config = dict(
    mlp_ratio=4,
    fused_qkv=True,
    layers=8,
    beta2=0.95,
    eps=1e-08,
    precondition_frequency=16,
    adamw_lr_other_params=0.001,
    steps=17100,
    final_lr_fraction=0.1,
    weight_decay=0.07,
)
Rows from block 5, named by matrix and row number. Rows with one number belong to one neuron. Each number is 500 + 40 x the weight over the matrix's rms, rounded and kept within 0 to 999. All counts start at 0. Numbers have three digits each.
# fc1: MLP up (model.blocks.5.mlp.fc1.weight, 1280x320), inputs 270-319
# fc2: MLP down (model.blocks.5.mlp.fc2.weight, 320x1280, transposed), outputs 270-319
fc1.1064:500503500500506490501500497499504504507505497500501500502497505496500499502500496501507498492496502496500497499500501498504501503499499496500501502501
fc1.1065:508488501493503500494295517500528506508486501498484502499442538546577512526514477490679483606503493616506523501516500786524473497506504505463497499549
fc1.1066:486497496510555481573538499499497544493501506513530498473510494509494400506502539442472470508509502543506497522461501528511515574501468500510504499501
fc1.1067:498500500487501502501497500469502495513492518503498500493499499502495505498488514499503458494502490525506492505507502511494504497501502498519502501493
fc1.1068:503498494496490513493493501496499503494504497500501500499499501504502501506501503498498499506500501500507507511496502498502501508492499498502500501498
fc1.1069:499494449507497488500522499497503439530496510502520501453499502460594511486512510505497497567517476496489501504617512498607505512495496505497498503494
fc1.1070:502494498483501500497491502501502485502502503528497498503483496472538494503552497504484497498513486494498480484461499501507499572506502502506506501498
fc1.1071:642490469457502594508541498584502516552484501502505425648461510419289527480495500476513503445570621435506503516513459498483520519497384401503518498635
fc1.1072:401457419764411588520547493480496500406456563502497498507496627488247538500491499561509482345559453820601333505602484543394580542177564501371749509503
fc1.1073:506500504570499604501498458503447522499500504509501498511490512502502501505520559521506475507554490444396498505503500528475546512497511502496536494500
fc1.1074:518501460502494497474400401451527500541488500536492511501495516513476502536436460502497466458500508501511498511491791516509431438518502394498486503527
fc1.1075:389510699511500500507610460459523513508499521436495502544502480457500495504509514482468455506562624399500750581532501495375517504372498536510539550403
fc1.1076:502498497495495505494501499499498500499501499496502500505508498503500504500498500497501498501505499504507500499491506510502499502492499501498501499495
fc1.1077:500500521504485535507492506494506524490500495512566497496530498505531503498505492491499510500516465461417481471501506496474563499508468508490501499508
fc1.1078:498499495497509501494494498497495499499499500509497501502498504500499497496501500498499497502503517495504484503494501495499501501498500496499501500504
fc1.1079:503500502502505494503497504506502506500497500493498500500500507497501500501503499497485502501502498502508505498507502490510498498506503498503499501500
fc1.1080:504504500502502494484498509503501495502506500501502499502502508499496499497496511499499501502504501500498502503497502501501501498498498500509503500500
fc1.1081:673504496493488498498484507498510502528512497502500503480500494487484488500501499481499486500504504518546502540504502483516500482503489506538566508501
fc1.1082:500506500499506493499492502502500501500503498501497501505502501502496501503499498498500499489493499495500503495504500499503506505500498501488497500503
fc1.1083:500501504507501499504499500500502500503503500500503495500501501499501500493500499501498505500501493500500495501504498497502499498499500500506505499500
fc1.1084:502503505494506497501499508503502499503499495497498501505498500501500502500500497515505495496499500494502498495503500498503505501504500505491502499500
fc1.1085:546499452499514505502501498415456498494491482495495428497493484576489534359477509519504510495534508584486496503496377502532580505434533517522489452517
fc1.1086:498497511533500548613469497509398469501500426907430470465557501489505474442495635493497516498509505492529352437506501498605492581498548506512503509498
fc1.1087:504499498501499500484501492499501499502501498501498497502503502498496505501499502499487503502499495498498499508505502501503500503503503501501509504491
fc1.1088:493487507498500524485504500482502497546498509504529490499532502502497501485460501506493501494500402489502500489529507477511499501499510500505500464492
fc1.1089:508500495499498502488496492499500496508501498500504498501501498503499498503502505500498500500501498500502506500498495507496503496497499498499497498503
fc1.1090:502499492498499498469500498501499497506501500509502500499498498502499502497499499500519498500502497502501509501502502500500503503504500498503493497497
fc1.1091:497501494500387496505477490522488465562329499498500609574480543519468497494501499501498505493487570500492554490502476475509507495473571559502494513394
fc1.1092:506450483583529499489505411492517486518555498509501578495452423533369514469448513506508515495509507501410336505480497501529503480497575484450540486494
fc1.1093:504500505501490500498500500505499499501502502500499500500501501499500497506495501499499501502501499501504496499495501500501501499504502504498500501498
fc1.1094:502492501505501524521493499500519502470504501501730508482492433520482497538493504498476462498499526482493501429542500500512538500512487500500498500507
fc1.1095:500508501500502497495502507507503501500500501496500501496505500499496500502500508504503500502505488502502502497504500501503501499499501505500499497499
fc1.1096:500502503499512498500512502499503499496502505496506503503501498501500498499501501500507497497499497495495503501502494500502500490500498501500505497503
fc1.1097:610496512503494317500403497501503546499505500482499491507488503498508543490492623503610494541507598502549501509545500478445498497493496503368491500502
fc1.1098:500504500506502498501504506501512499495500502502500499501505500499499497499500500499498500499498499501492505499499500506502493504502501506517500499498
fc1.1099:502581508495518483486688530501504449524514497579481502501507550588507494560510501516480408456528262503440497425502478597547475525511615507509466542533
fc1.1100:503498496491502504498489499501492498500499498502502506502500495506501505508507502500500504499501511501510500504507497503499504498503499496501502503500
fc1.1101:466500499503503536501510496448516494493500509497503388485491472561596505523562516493536494531525498495509500510493610536514501500503495500511498467495
fc1.1102:614501500486504496495473509500498484535501532466533501560503504503497487533504502459494515506484531409494513499513503476491500575537403499543496503498
fc1.1103:541561503508503501543496548502501569497513515524544496504485497499503494499490524397498511517501208501211529476502493495487503453470561502552505512496
fc1.1104:473499536513478439501499499497498488501498507499495496488497501500489479492528504502497501501510496490499501458500501525999500495422475497509505500514
fc1.1105:497504496502499502495507499502500504497501500498506501497501499497499502501497499497499502504504500512500509501500500501500496500498496501501504499505
fc1.1106:504496502602475502505513503500503510357500492577471480497628498508570508502466586709502501490463409486506577488509500388499510505480488502527448429508
fc1.1107:499502493492505502497491499504493499498504493500500500501500510501499502498504500496499500499499499508501499501506490493502499499502499500501499497509
fc1.1108:495499500500500500496496499505500504498503499498500501499500500501498503499495502486491503505503499504496502498505500502507499498501503498502498506504
fc1.1109:528463482447508502493608500893494530508505527506490496505470319525499562404465506513483500519546505499499502504502162493516495500427511578491480477512
fc1.1110:491399557505466400545433469480510528546522455442380481520504516394556493599517579499500536475488494499496501487549495498520518506500534446508377520413
fc1.1111:500504497502502497506489503498495507503500500504498499504507503497502499502500500495499500503502503502500489500498499498502497496499496499505499497500
fc1.1112:551340486463579696411521510483502395506459597603515499523513515553555679533502500497574538568509531566490468517489511479601613410501566501549507491492
fc1.1113:497503495502498499509499500500493502500495499495500500496506500501503500503503502498502500503502495505507503500500502501501497497503501497500498497502
fc1.1114:493503494496517503501501494505500503501494503500502502503497500501496498500501495500498499501501505501498500498510500499502501500507497500500508505500
fc1.1115:514443504533495337246459498501499412461473572666336500493499507499501473503496500485501505492579567497553503422432501500458510501489527498506527542504
fc1.1116:501502505501490500500503503499500502502499502496499498500495502507500495507495501497497503504500488506503501503500496505503497495502502498506501503497
fc1.1117:558486505490495486499505499499680495507523468506482499489492499497646516616479514502473507481572643498439487562501470501501499500491651479511531466550
fc1.1118:477401554508499497492497486492509583510480473512502515487507497496440491436501549501512537644509555490555533498556489518507500503527494504483474512501
fc1.1119:506501499505498502496497503499502500498499508502502500505499504506498505499499502500501497487499500507502501497500501496506495499498499500495501502507
fc1.1120:496500498500504507502498503501487500502499500500501501497500500495500498497496501499499500500505501502500500502514496498499504500498500499497501502507
fc1.1121:503494502511447481517519524500491361502501500481518495509588499495505462500419521506576501526542499502393479514499500471535509586423521500476597501496
fc1.1122:501504500504500505498489494499503504502501501504504501496497500497499500507503502497498506500501507501500496498497500504501497502501499500500500510498
fc1.1123:489613467606421514467499543501422543501570514498570517621498570500452479454500461498496553487504541544510503517435534500521500501502638485483467382494
fc1.1124:621498499445501498521470563498527491501499547486497497505501483464520505485468503520570495493498495486497434541552519502505482491524495500538418491482
fc1.1125:497500482524497493510499470499509497510482496510506502479484494512505503530514515496501501503503549500515500527544551507498490497478497507484482500497
fc1.1126:499480492498517474495508535498495497529508492497500499581478497490478498498485495473494519474556500505508561445500498496502501504497494498513499496460
fc1.1127:499763488495515481453521497499499499495502469496502494498478495524506499513483559497541494541531436471520489498518500525500501504494559501532516497514
fc1.1128:492399485506493457504505482425545510438506540524499507549460383497489501566510459552487619576494529383484598498440644524490502429463522430500503532674
fc1.1129:504501500499501495501504505501495500500495502500496499501502503500500500499502497506499499499493502499503498505503502495502504500497499501500499501495
fc1.1130:633505523503497521579497502500528591488498397492216507616387547502511447499518492499589500467525698461505518517430500425498497527529542509511474485518
fc1.1131:509498502498498497493500500501496501499499493499499501500500498500495506501497502503512498501506499500508495502500500494500499506501501499507496498498
fc1.1132:508502495503501501493499496501499501504502500505501499499503501497503499503514498492498505497503498494499503501514501501504498497499497500492499502509
fc1.1133:498501500497500505492492497513496497498497502497499502497494501502498502499499507499504502500503502503502498503503499499498500490501500500496497500504
fc1.1134:504510501502498517482497490498508504493499496501493476469538498499529495505501498497500499503518475500508499487509335510499482500500511500512512501532
fc1.1135:515469542482524376496501432498498419573335561504556474452503517563515482516485505498502480474485388501448506500468511520489538500560532565511506484557
fc1.1136:470489503542514474500510497512498492542385509492520414550510494437494451453377320370506503511445568523470510529504505479497576531572523539494535503472
fc1.1137:399626504500508532455534501498489432490505519500497500498621505537460500462509504508503508487499457501636511556500502508506501495497502495494511502496
fc1.1138:505520504428448463504536491509506519678454533513501476514563526599499453458501612502502499523539500422503590604493370504494502509452478486471487503484
fc1.1139:499497481487503494507467475508497487491499493506534501503430507552487499534498521497531496494501504490488643534505503501501502480503525502454501489402
fc1.1140:501522506498481519500522494473494463440496470495503484451520491503508487500500543503505499513458489515502452503500504501479494501498475496501573496536
fc1.1141:500493500477498540504489503537484567488589522500472527515502533494488504501451502520496445432422479511502509549530483488479543491498491275499471496492
fc1.1142:454473490579401580446476583510497489504296504427498494502503491497474457497499500507481598442492544506499503575503510490496516419500485503492504584499
fc1.1143:499387506553503559500492520497492501383501484575588606499456534406480574599407500557502505368504499510494479490546509503508460540492506480501509486500
fc1.1144:496501499500495503509497502493498501499502500498502498501498496501500500500510501501482504499495506495495507500499497505498504503498501499501506501499
fc1.1145:520545639502474557520510499643578501491404524562498509614537535404468492507517513481505465492510496454526579519480428525500547451475485500502527591501
fc1.1146:504494500503498500489496498505499500504500497500501501504502497500494500500499500500504501499503499495509499501500508500501498512499502497496493502498
fc1.1147:507498504505504498501499499492506516496506501517510487471490480459532500506501518494514505507520490429500494493500475522500503503480604486536544490539
fc1.1148:409499526511500505505509515516517485546497472476504473523503505507501468497555506646494534499496563541538556485508497495547499497489501496480508500501
fc1.1149:492500497500498503501496503495497504498500495502503498501500501501502502499501495491492500495502510497500503503502494501505503494496499502499501505506
fc1.1150:500503487548538470436332397546412503500515520511439423534501494531503498471499466444612490428538594491497507503466503441548485616490499578633533561586
fc1.1151:499502497498508505495501497505497499501501495497500501501497503500495492493496505491500504502500495500495496508509495503500497499508498500500502499513
fc1.1152:494499499497506504490497509502499499500498502496501504498501500500499500500501500501502502505502499497502498502501501502500503498501496501500500503490
fc1.1153:494501501497500502514500498497499497495496506502499500496494503497496492497492498498497501498500505496492505499498498494497505507497501498497499500508
fc1.1154:504503505496494503504489501500501503503501498506492500500500497499500507505493492497496502506499502497504500499496502495500505501500500499498493495495
fc1.1155:303462523467505544502530541502209404500510410571634492405586501516496532537501627475499573362513537547518487591489469350494497394551382505294624579439
fc1.1156:497502501500500500500500503501498503504496504501504499497496502502505501502499504505512502501501500498513500500505499498495502499500500500502495500498
fc1.1157:488499494450504501491482527500528479498569457503539500514498503523495466438421458486525531563491498540599415550450506517498517505449505493552499503458
fc1.1158:477505520607495522497485608456499489506485481496510543522452489506514547459519462480507522512498519500495513533498487452507501497497498494531547535525
fc1.1159:501503499501512502502501500499500501503502495495502499505501495503503501506493500499503496507499499502511497500502500492509499500501505498500500501509
fc1.1160:505500496515499501502501501500508496500507501498506500499501501500501507498505504501497504506504490502503510497501500499499501499500503497503502501496
fc1.1161:520467499519499509506452490511529495541585512496532458589527527483575505458467479444544517520457518461500484498508546570515629494500500482506493530486
fc1.1162:492419488641682610162509518491550554500502560584498481441359535506449382433342418649554584362558506515354470571463501494498554673499501501499654499433
fc1.1163:470500487436496496457514488490504515587450497496498601432522503500499510541505502496499441505660502499503498500501458497507395484502503400500494490499
fc1.1164:497500500510495498499505494503503502495501505506498498496496496499500503498503503494497503502500499500496501496503496504493500482504499502500501495501
fc1.1165:498500495503500491498495495499501503499500501502498497502499499503499495506500499500495503500500502500500501499498503497507506509501501499504497501501
fc1.1166:500506503503506504505499501499502498500498503503507499498500500499502502507499500501509504502504504495505497485495497489503500496500502505485501495503
fc1.1167:499502497502504501494498495502503497501499501501501501494503502495499501499512502501490506500499502503492513501515498520500493493502497502500505507509
fc1.1168:494500501500599504553526510492523512549500501502532475467530486501474491563510499509544519387510475505503502402501498512505489509526506510522483495474
fc1.1169:500465531539510479499211449503454496539414500502459500497494501491516504507547501504500500525469518510500500492523502515500511381508499501501447500504
fc1.1170:502499497486498496497494502500498502501500493504500502502498501504497502501499497491507499493500510491508502502504502502495503500498500498508487496501
fc1.1171:500483489485511503502500458629514501504503488491495501496450545544498500500467515491520477501506500495505503549472427500515494497500500679500493415502
fc1.1172:486491500497504499531518513437399486522452583485519602590532500531502499339541556488517441489548411380436541510509431537500672389416515509450506475605
fc1.1173:496514314452524513499465519519513483494507528536502498500472464590508434538437507465432488523542498443520499630502503503443670494508508503517483541501
fc1.1174:506491531515499494540500502497494498421543496496502350713558384503497502507509503489500510491462430489500517455530444505501460494486480625496450512585
fc1.1175:504553497500511372500448502499598554517509484524505516542462494500593522500482498500413396598509490474498431440532507464500496498494497498452297467472
fc1.1176:621531499501495513466496503504374448457500493496491541496497502506499531498480472496586467390503490472501473498499499502480504401486500503503522495548
fc1.1177:504501510427499503486533480506515427600473497534532431541502501504498500481402406442523425545471509512436529502512499472517601412524515506530526510429
fc1.1178:501506500504500591506497518504524499499503464499506486534520505523494494470464500545599496496580547463494392470513483288500503300437519499491500500641
fc1.1179:492471498498484497999501531500493517492502498506495501495496505508509473505568505498503500502494528503499515543493494486532495470499501510535480498499
fc1.1180:511497499489508498503482517496505487500503482501499498492478513515500501514506503503512504495494508499500536502505284506497504500474473466510502505500
fc1.1181:512499499504501499493495505500501503507504495502501501503501503500493504507500494499504497501501502496501503499502502501499498498506500501502500501501
fc1.1182:498502497501494503499500502503494498499500501497503501500500502501500499497499501494496500496503503500507502500502494499503500497497499499498504504514
fc1.1183:500491503499498497497500505498499505501501496501501496502497507500500500500499505495503498499500509497500488502505500506503499498495499497504500503501
fc2.1064:494504498496500497493497501499501501497499501500507502500503499502505500504496504500503490499497500498498505498505496493500500501497496505493501500505
fc2.1065:490499500499501493497469500501501497503499501498510500507500515529496493501500502497786497501509501346509412484472502252505500507501501500460497500505
fc2.1066:497501496501501500503504496499501498499503497499502504502493499502500499499499500500489499499506499500504503498498494499497492498500500499503501496494
fc2.1067:503498500501501500496500503573498502481502506491522517501497499500511498500514499503504497498505500504501499496501563492501529500501502495499505501507
fc2.1068:510492499500510507508501503510500500500499507499498498501499501500502496503499500499498501500501497502514501498502500500497498504493501501503495496494
fc2.1069:498504499508484515489500499505499517513512497501505489500494499490496499501499499500495502502500506502500526500506499497511499500496499499488498499500
fc2.1070:495514484471500502479502506509502502497501500508498490509506511499496501503499496498455498500490487517490523500502497496518498472488499512496500498494
fc2.1071:581509524520500616500497487444528501452499498499510616735521470708404408484549500560497494639572463417491535455501472475507446499487609588474538523300
fc2.1072:475446533369395503466493496499468514524454555502489487493577388502266514502489438431496511577556506660512296528503506614529448559733467519755590493510
fc2.1073:499501502502494494503500498501492499499500501500500497500498506501500492495497499504500500500500502520502499500508502499500499499496500493500499507498
fc2.1074:487494504503498502504502507485459509529497497514496500497517457483460499498463500504508499495500497506487497498496999510468524502515501620480500496455
fc2.1075:389500327498575491553472516509494498494577561396504523555500501533502481493515511500506528501535355466501718499555496502616486512716488496504500406596
fc2.1076:507500501494509505505500501492500497501501501500505497503497501499499502506499499498502523501500498499500510501493503498501499495493499496511505503499
fc2.1077:497502501505537499501497498500499500501506500490502495505522490500492504502501506451501502481495486511516503500499494501490502497509497495499498503499
fc2.1078:500502497498502501505500502513497499499494501496499499504498498500495501504496503499500495493499504492498474497506501499500499504493511502499496495500
fc2.1079:500504505499498500492496495489499506503499499500499507499501498502506500503501494494501490499498497502507509499502504500503501500505499499499501495503
fc2.1080:499502500502487500500497496488504494500499497496500502504500499498507503503503502502501495497502500500497494497500499500499502512500508489500500503499
fc2.1081:401496496491534500496501501501502499500498496500498505497484499478500501501501500502496499500500491501476507527501508522503503502504497501508500507499
fc2.1082:503500497502502500494495493494502504502497500501498498501498499498500501506501493497517513501498501500507502507521498499498498497501500499500501500502
fc2.1083:491502498501504497499499500495500490501497492498503502501502501505497498500500494504503496495499502491503490498499506493501506492500503495492500497496
fc2.1084:500497495500500500496485491490500503501499496501492495506502502502503497498503497494498502503494502507504495496509497499492501497500500500503503499514
fc2.1085:495500508499526505500472508499499438498485479492494515496501499469495438374550500517494428499503503495500497497505404518504378520531488470500496511523
fc2.1086:489467502521494501503500498516502480496501494489541519460529499507508515507538504489513480508502527484515510504508499504510503306468496496495499504501
fc2.1087:500499499501508495510498500499499501502501493492500503495504496497500506514502503500526503498495501493500508500497497499496503504499507497501502497499
fc2.1088:499508530481500502480536476525498502448494541502516503530509465501519498565521419538505419473519522491484470488505500522479500502503531499502490511544
fc2.1089:505495496503502496504500503499497499493499500503498503500498498499499496502498508499496503500502495492499515503505502502499502502500501502500499501495
fc2.1090:501499502507489508500500498494497505500503496511500493501503504501497497497499498500497495504499506512501506497494503499492490502500501500507501508501
fc2.1091:502509517504499470510547511486508483438363491500502484568520503487500529504494504489467496466499434508500501495509496486501506496584464494511481491561
fc2.1092:498505500616468436494480373476507502504399513509497508501471426513503519490451512502500496493505509516507685591508493501501486506503683448478450502498
fc2.1093:499496499497501501500508499499499499501501496502499498503499501503498501504498500499499509498502497496503503500495510499501499500503499496504495500506
fc2.1094:495501500497502504503501494500503509501504519500474496508505499500508504501503500501500500489499505498503502457493487504499529494491499506536501501490
fc2.1095:506488504506495503499499491503500502498503499509495502499497500496507500500500493498501500503509484509502517504503509492503500493510495499499501504507
fc2.1096:494504495494501512500498504504499500501499502500500497499500502494504501497502503500495497500499498497500500498499510502503500487499501502498502498505
fc2.1097:497500501501499603493431499499500500499500501501499499499498500487498504500500432502513504518505497499499500506499501502500498501504493499500499498501
fc2.1098:500498502500500500500500497496502500499510495500500500506503503499501499502494497501497500501498502494504496505493499500500501510503504491500510501502
fc2.1099:505499492496501496494511501498497500506499500455507501496515505580502501499499502502489493477501487470504501405473499495500496498498525486497500516492
fc2.1100:508488499502503508512509499501497502499499500498496496500498497504500495498502505500497501498500502506505501496500512501505500497501495506501496500498
fc2.1101:506503538498502503504494499530504502499505510505498561510501509498499496533429505498494500502499500491496501501498424499503497498502504499500501518517
fc2.1102:477501497500523501501500500501509500500500472505491504467496530500498491500448502499500502507499500502496501496501496564501499495511500485525500506496
fc2.1103:464487493524498500529501507501498495502500500493501495500497502501514501500501496499497500498499495497500503501505500507489506499487503499502501500455
fc2.1104:512500502496499500499499500499500505499511485498501491491500502498497498500517497497532496495510500508496473493502503499999499501499490499530500498477
fc2.1105:511497507506497505506504503497491500498501501504507496500499502500500500504496490502493504498508494498497501497496521502504502500498505495506491499494
fc2.1106:500498494501500507500498506492504498461501501454497499502549500499484498499489478707502499498507484501451343499501499544500497497494500498504504476507
fc2.1107:502496501503500499516497499479501501504498499498499498500507494496498499497507510499497507501498509504498497499500502504492504512500500501494503499495
fc2.1108:499494502502504504505506501494492503503502504496500496498501503497499499512501502500496501503501495494514507503502498505500500495490502502501501495512
fc2.1109:532398593548506470532378485000500521507501590509497480506556753496501468408582511498507485477570504505502501492522152498478539492608496432483436497493
fc2.1110:494411450504463345419541522494414498426514501455439494502503513659569532623508671501501500659456532505492516558591468540412516500505499614487464500583
fc2.1111:500500495504498504501505504501499504501496502499503504496505501507507493503489501502496498486498507501499476495499504499497502501502500501501503497501
fc2.1112:588348504533552761510425495504513332507445562564496497557487436478501324533504530470415473422504504499501479453441505439342385413489442503413486505510
fc2.1113:505498498508502502502508506489504502490504499500504506497501496501504497502497503501498505497503516493507495502493500495493497500495499494503511502498
fc2.1114:509501499508500500505496498496502500497500507511503496500507490504493498494501505503506498501496502497498501505499491503498493501498499500504508500483
fc2.1115:483550505500504584298481503513501573462536500419595504495499500509501497499501500490498500505425498499467500448564500499499503497512501502499503507496
fc2.1116:501502500498505497503502501498494508504501499498496503504499500499504500513499502497502501497501500493497503502500513502501500502507504498496502500502
fc2.1117:501501500479518502501509502499534496499498523512500500500496502475501500497500499498501498500497501502497504495505500505501500498500496500490486500503
fc2.1118:509551499527530504508499499502501499504516497497499503498495501505519493520495500503467496508501511491489511488500449505507496501527495502500502519500
fc2.1119:493500504498496496507507501497502499499500495500502500502498501500499501494499497495507500504500498506493501502498482506496503505500497498492500497495
fc2.1120:501502505502498506502507501500499498497497504502505501494502499500500499495497501505498500495496507505503495503504495500499498498498499501503496500507
fc2.1121:492490501499529498500496500501498638501502494500476511499544499460494494501428501501498496522488496503504506499500500586511501449458504493477426484500
fc2.1122:504495498502501493507502497502498501498505498500501497508498502502497500509501503495492506504501498497497500499502511499499500507500503497503491500500
fc2.1123:506636553493473514516478495501567515452617488529504483579498438489449492478416412523497447498515365503506500509500494494502422521491298558504499710642
fc2.1124:409502498476501503514498511503564500495497499502501499482501471496497499501493499498519504500510462500502501512502499499500481507512499500511547502490
fc2.1125:519503492497490496510495514499497500502500487501500500500503512505503500509500521506501519510500495510504494495497545499487512505482520502499502500505
fc2.1126:512514497498503501414508478529472503469500528511511495591481492507549489535522442598501493497507495514493496505505492512492501499514485499479501501504
fc2.1127:516175507500505516495499502496459498500500522503498506501500498503499501499497499499500509500500498503519495499501497501498501502499500499499497506496
fc2.1128:499381552490531492454444494514417503524526508523501405500423702484465501502497365466495286415493425427490534500499523520505504491559510535481497478343
fc2.1129:501499499497495500496496487489504498500500499508499504497501495501498505501503497501508493501497498499501499501505490502497495507488494498489498499499
fc2.1130:496466502498495479505506540518512489498524642503714502449468546498498487570500516506506531496453728499499496521514504500499494482492501500504499498492
fc2.1131:506500500507502503500497504511501499501499503491505502496500503501496499500498482503500499498491501497502498494499499500502504498498500501503502502504
fc2.1132:496497494510500498501500500499495498493501504499503506503500499500500498501502505496505501499500497497491502501503505501500499502502504499500493503499
fc2.1133:497493500497496499503506503495492505499498505502492502499498493493499499496501499498493500503501498502497510503507493503505492499499497498502500497501
fc2.1134:503497501498500500502526454532497497509499498500500500445502499491506501498491508505500488497500493500485504505490158498501487499498495459499499500432
fc2.1135:510500397605503482466513571523521461354278543483501512423496470421528502549465492492508502481519696497504483501407399561534399498470477491504476559495
fc2.1136:419493489393502485516478499501496494497392562494523552596462492609531548474552309651504533498441507573498513494510463478503391498482457523503508508520
fc2.1137:533400500499499479475498490500498523497501499500524500495644497498536479499500504498501501502497495497462500510501498480499488505500506500500503496500
fc2.1138:515516471557478483498469537540503523392455535504505502581482498405498527507467663502498502478539502399501498398394470498497500500499510502529496485529
fc2.1139:500500499499500499506499501499500502500498500502506500500499500500501500499500506502524498499500499504501498499504500503501501501500494500499499499498
fc2.1140:502500477498505500500503499503500488459499501577604500503508550505510502497502498510500587512501501483514499497500473508559511500502476495500497506490
fc2.1141:498494486521548524497503482478500502475547497497479478522478490515491494506542501449513549514439533509521519479510495478522479501501502846498486498499
fc2.1142:504534464509672473423495564501509502532676500512503484502500483507500494501491496503500500484517500499501494539500497497500507507500495500499509586500
fc2.1143:488347485492474496494499498503500481665504498551517423524515467563495435611537476494498507590507496498498484497548516502494549507496493504512519495509
fc2.1144:513501502498509495504499500501500501500502503495500503499497497501504500502493504502500501495500496500498499501500495501505496500497500500499487497494
fc2.1145:528526287498504499501437490467460474526433497512498441683455500661441489476444474501506590525495505496530493497445556501490384501500539501484501396492
fc2.1146:501494502504503503499505502507501502499499501503504506499506502502498500500498503502513500502498501493505502500494488496495498502497494499505502501500
fc2.1147:501498501499500502499452490500500499494501495504501498497503491500495501503480501500500504497502500531500500491498488501502499508498499503497504500496
fc2.1148:797500500495524488502497500499505499504499500500500500507502500506495489499506503502506487501507524498502499500501500496476505502499499495491502512494
fc2.1149:499496502498498495503506488502500501494497503501510501508501498500508500504497505503490499496501510501497487496510496507496497513498501499499493496485
fc2.1150:468513504498505468501653526468548504499511523480458658504487451490513481442498477594471517617521464501499502439501506485428507639541501462434502420445
fc2.1151:500499495503502501500495509494499506506497509499503500492500492498501497499503508498500491501504512499498502502505495499495499490502507502489499499493
fc2.1152:503498499503501505502498498506498499499499508502496496500502503501502497500506498500501498501496500501503499500500495500498497500491504497506500504507
fc2.1153:502500499500495488492490496501502494495494506501501498503505498501494502488497500502492492500505511497504502500502512500501502497506500503502497497489
fc2.1154:501500496503502498497501497504500495490502498497497507501499499499497498493502492499501501503496493504508511505504505500498497509499500497511505498500
fc2.1155:449492509480482515496487461495797398508499491583563513496447493523533511560533646603501512559473498499639485497574501361500525425481685495577572517601
fc2.1156:506501500502487500493497491511498501498503502512500504499502499499496500498502507502500502506498496499499499501500495498496498502500498495492509502504
fc2.1157:500499494489501500500486501501503495492463541498452501493500505500500451504468505488520500549499502457444502562542499501504502497474507501502502497494
fc2.1158:493493563558500497493502604505496496496512500499499499415468495482493501473499510499497485501515521491504496501499499505496500497477497498501371513501
fc2.1159:491501500503513503501501505503499503505498500499491500499499500504500495501501505504501504498491501495501499501500501502500498483500500504497498493502
fc2.1160:500507504504500508499501499497505499497503499509502504497508501502500496502491496504498499500498501499496502497492491499495501487498499498496501501503
fc2.1161:673452493470477502501606521496481500472603500553605557513443470500522518456689500500501479501426380510497495532499501575502339430501501495450503441496
fc2.1162:405447515409648489607496436490425532502499522530474499446656500485469547468595481496480489566510494484353495437514505537511501629499509511537719500585
fc2.1163:493495508536509503502501486500515517400483561502496395376529464521512449514504525494503500501745497482491497501511499446481582496499501584498481500483
fc2.1164:500500502504507499506504509514496501502507501499500498504502504501497492497501504498501500501502497494508500500499499500499491496506502500499502501499
fc2.1165:504496501500505487507503500489499503499503494498500507504501501499499503503501500500498510500499497494495509504494503497498499502504501503502500498484
fc2.1166:498502500500496503479499494512507499497504502508500504498500505501500500498494498497493491500503500499499490497504503485498504501506498501498504500510
fc2.1167:509499505504502498513503500500499496499502499498505498504499507494503500501497507497503501501501499495490504502495500503503500510501500490493498502499
fc2.1168:540490485497497497537500501501505496500508498502490501498500497499499499500490506500500496500505499501497516481500500498506499500502502500498510501501
fc2.1169:500498499505498515501214398501496501502570533504504500500492500495462499515521501501501496500522518501507502502496501499501512631501487500498505500530
fc2.1170:500493499502501498501499501505497504500496504502503496501502499497498500500504501499501503497492502498500504504516497505487502502490499501500493501493
fc2.1171:532502501501498499498498605260495508492497499502473509511522424470495501496517516501492503508510428490505500497454532502470519494499502153504499557481
fc2.1172:517471481494499499489489459463578500447483530500507357554502493453503501371502505478502519575553568339473512493582509504507324495562501479534501498425
fc2.1173:502469476454499495486499503498488528501495502476505499502499492553500476496479456492493504507503500502491498556503500492420610501492507503499500497496
fc2.1174:500478490498541500459494427531495491502525498502504617688494528489495504502580517488500546514450495500512495530548409508487546500467583365471496470428
fc2.1175:501452500496503580505501507499552500501498501497499508496475496495441521506498507498475501585480496509501532461496500502489497488495497467491678498494
fc2.1176:430504497482499501494500502503350498498501513502500505499499505502444508500473501500503504494504499555505501499501496499499506511504525504499499498505
fc2.1177:498499375550493503575497500500490435379487516500555607485484498491480501494597380532502546505492492507485504499499488381507404492498413496497507496633
fc2.1178:469504501499490422490512494498504500498496500498502501494509502513501506506500498494493500518500572495499659498503499625482507542500500499493495497536
fc2.1179:513503505501512504999502504499489481496508500495499529498498507504497487500497500500494496498519502500480501569499500510505500500495502494504517499496
fc2.1180:501479500500525502499506500498499502500500500511495502504505510495499470501487498501500495492504462511471498501499376500500499504501494608492482499464
fc2.1181:498499498506502501499502496510500499497503502502499510501503497504499495504499497500500503502495500500496497501500502503492495502496503499499500502499
fc2.1182:500502501503496499496506501499498500499498504498501502498494498499512503491499500503500496500500501500501489496510503503506505500509506503501493503498
fc2.1183:502489501495497494501500484500497501497499497502505503503502495501501499517500502505501501503498506493498496498500487500499502502498492498499498502496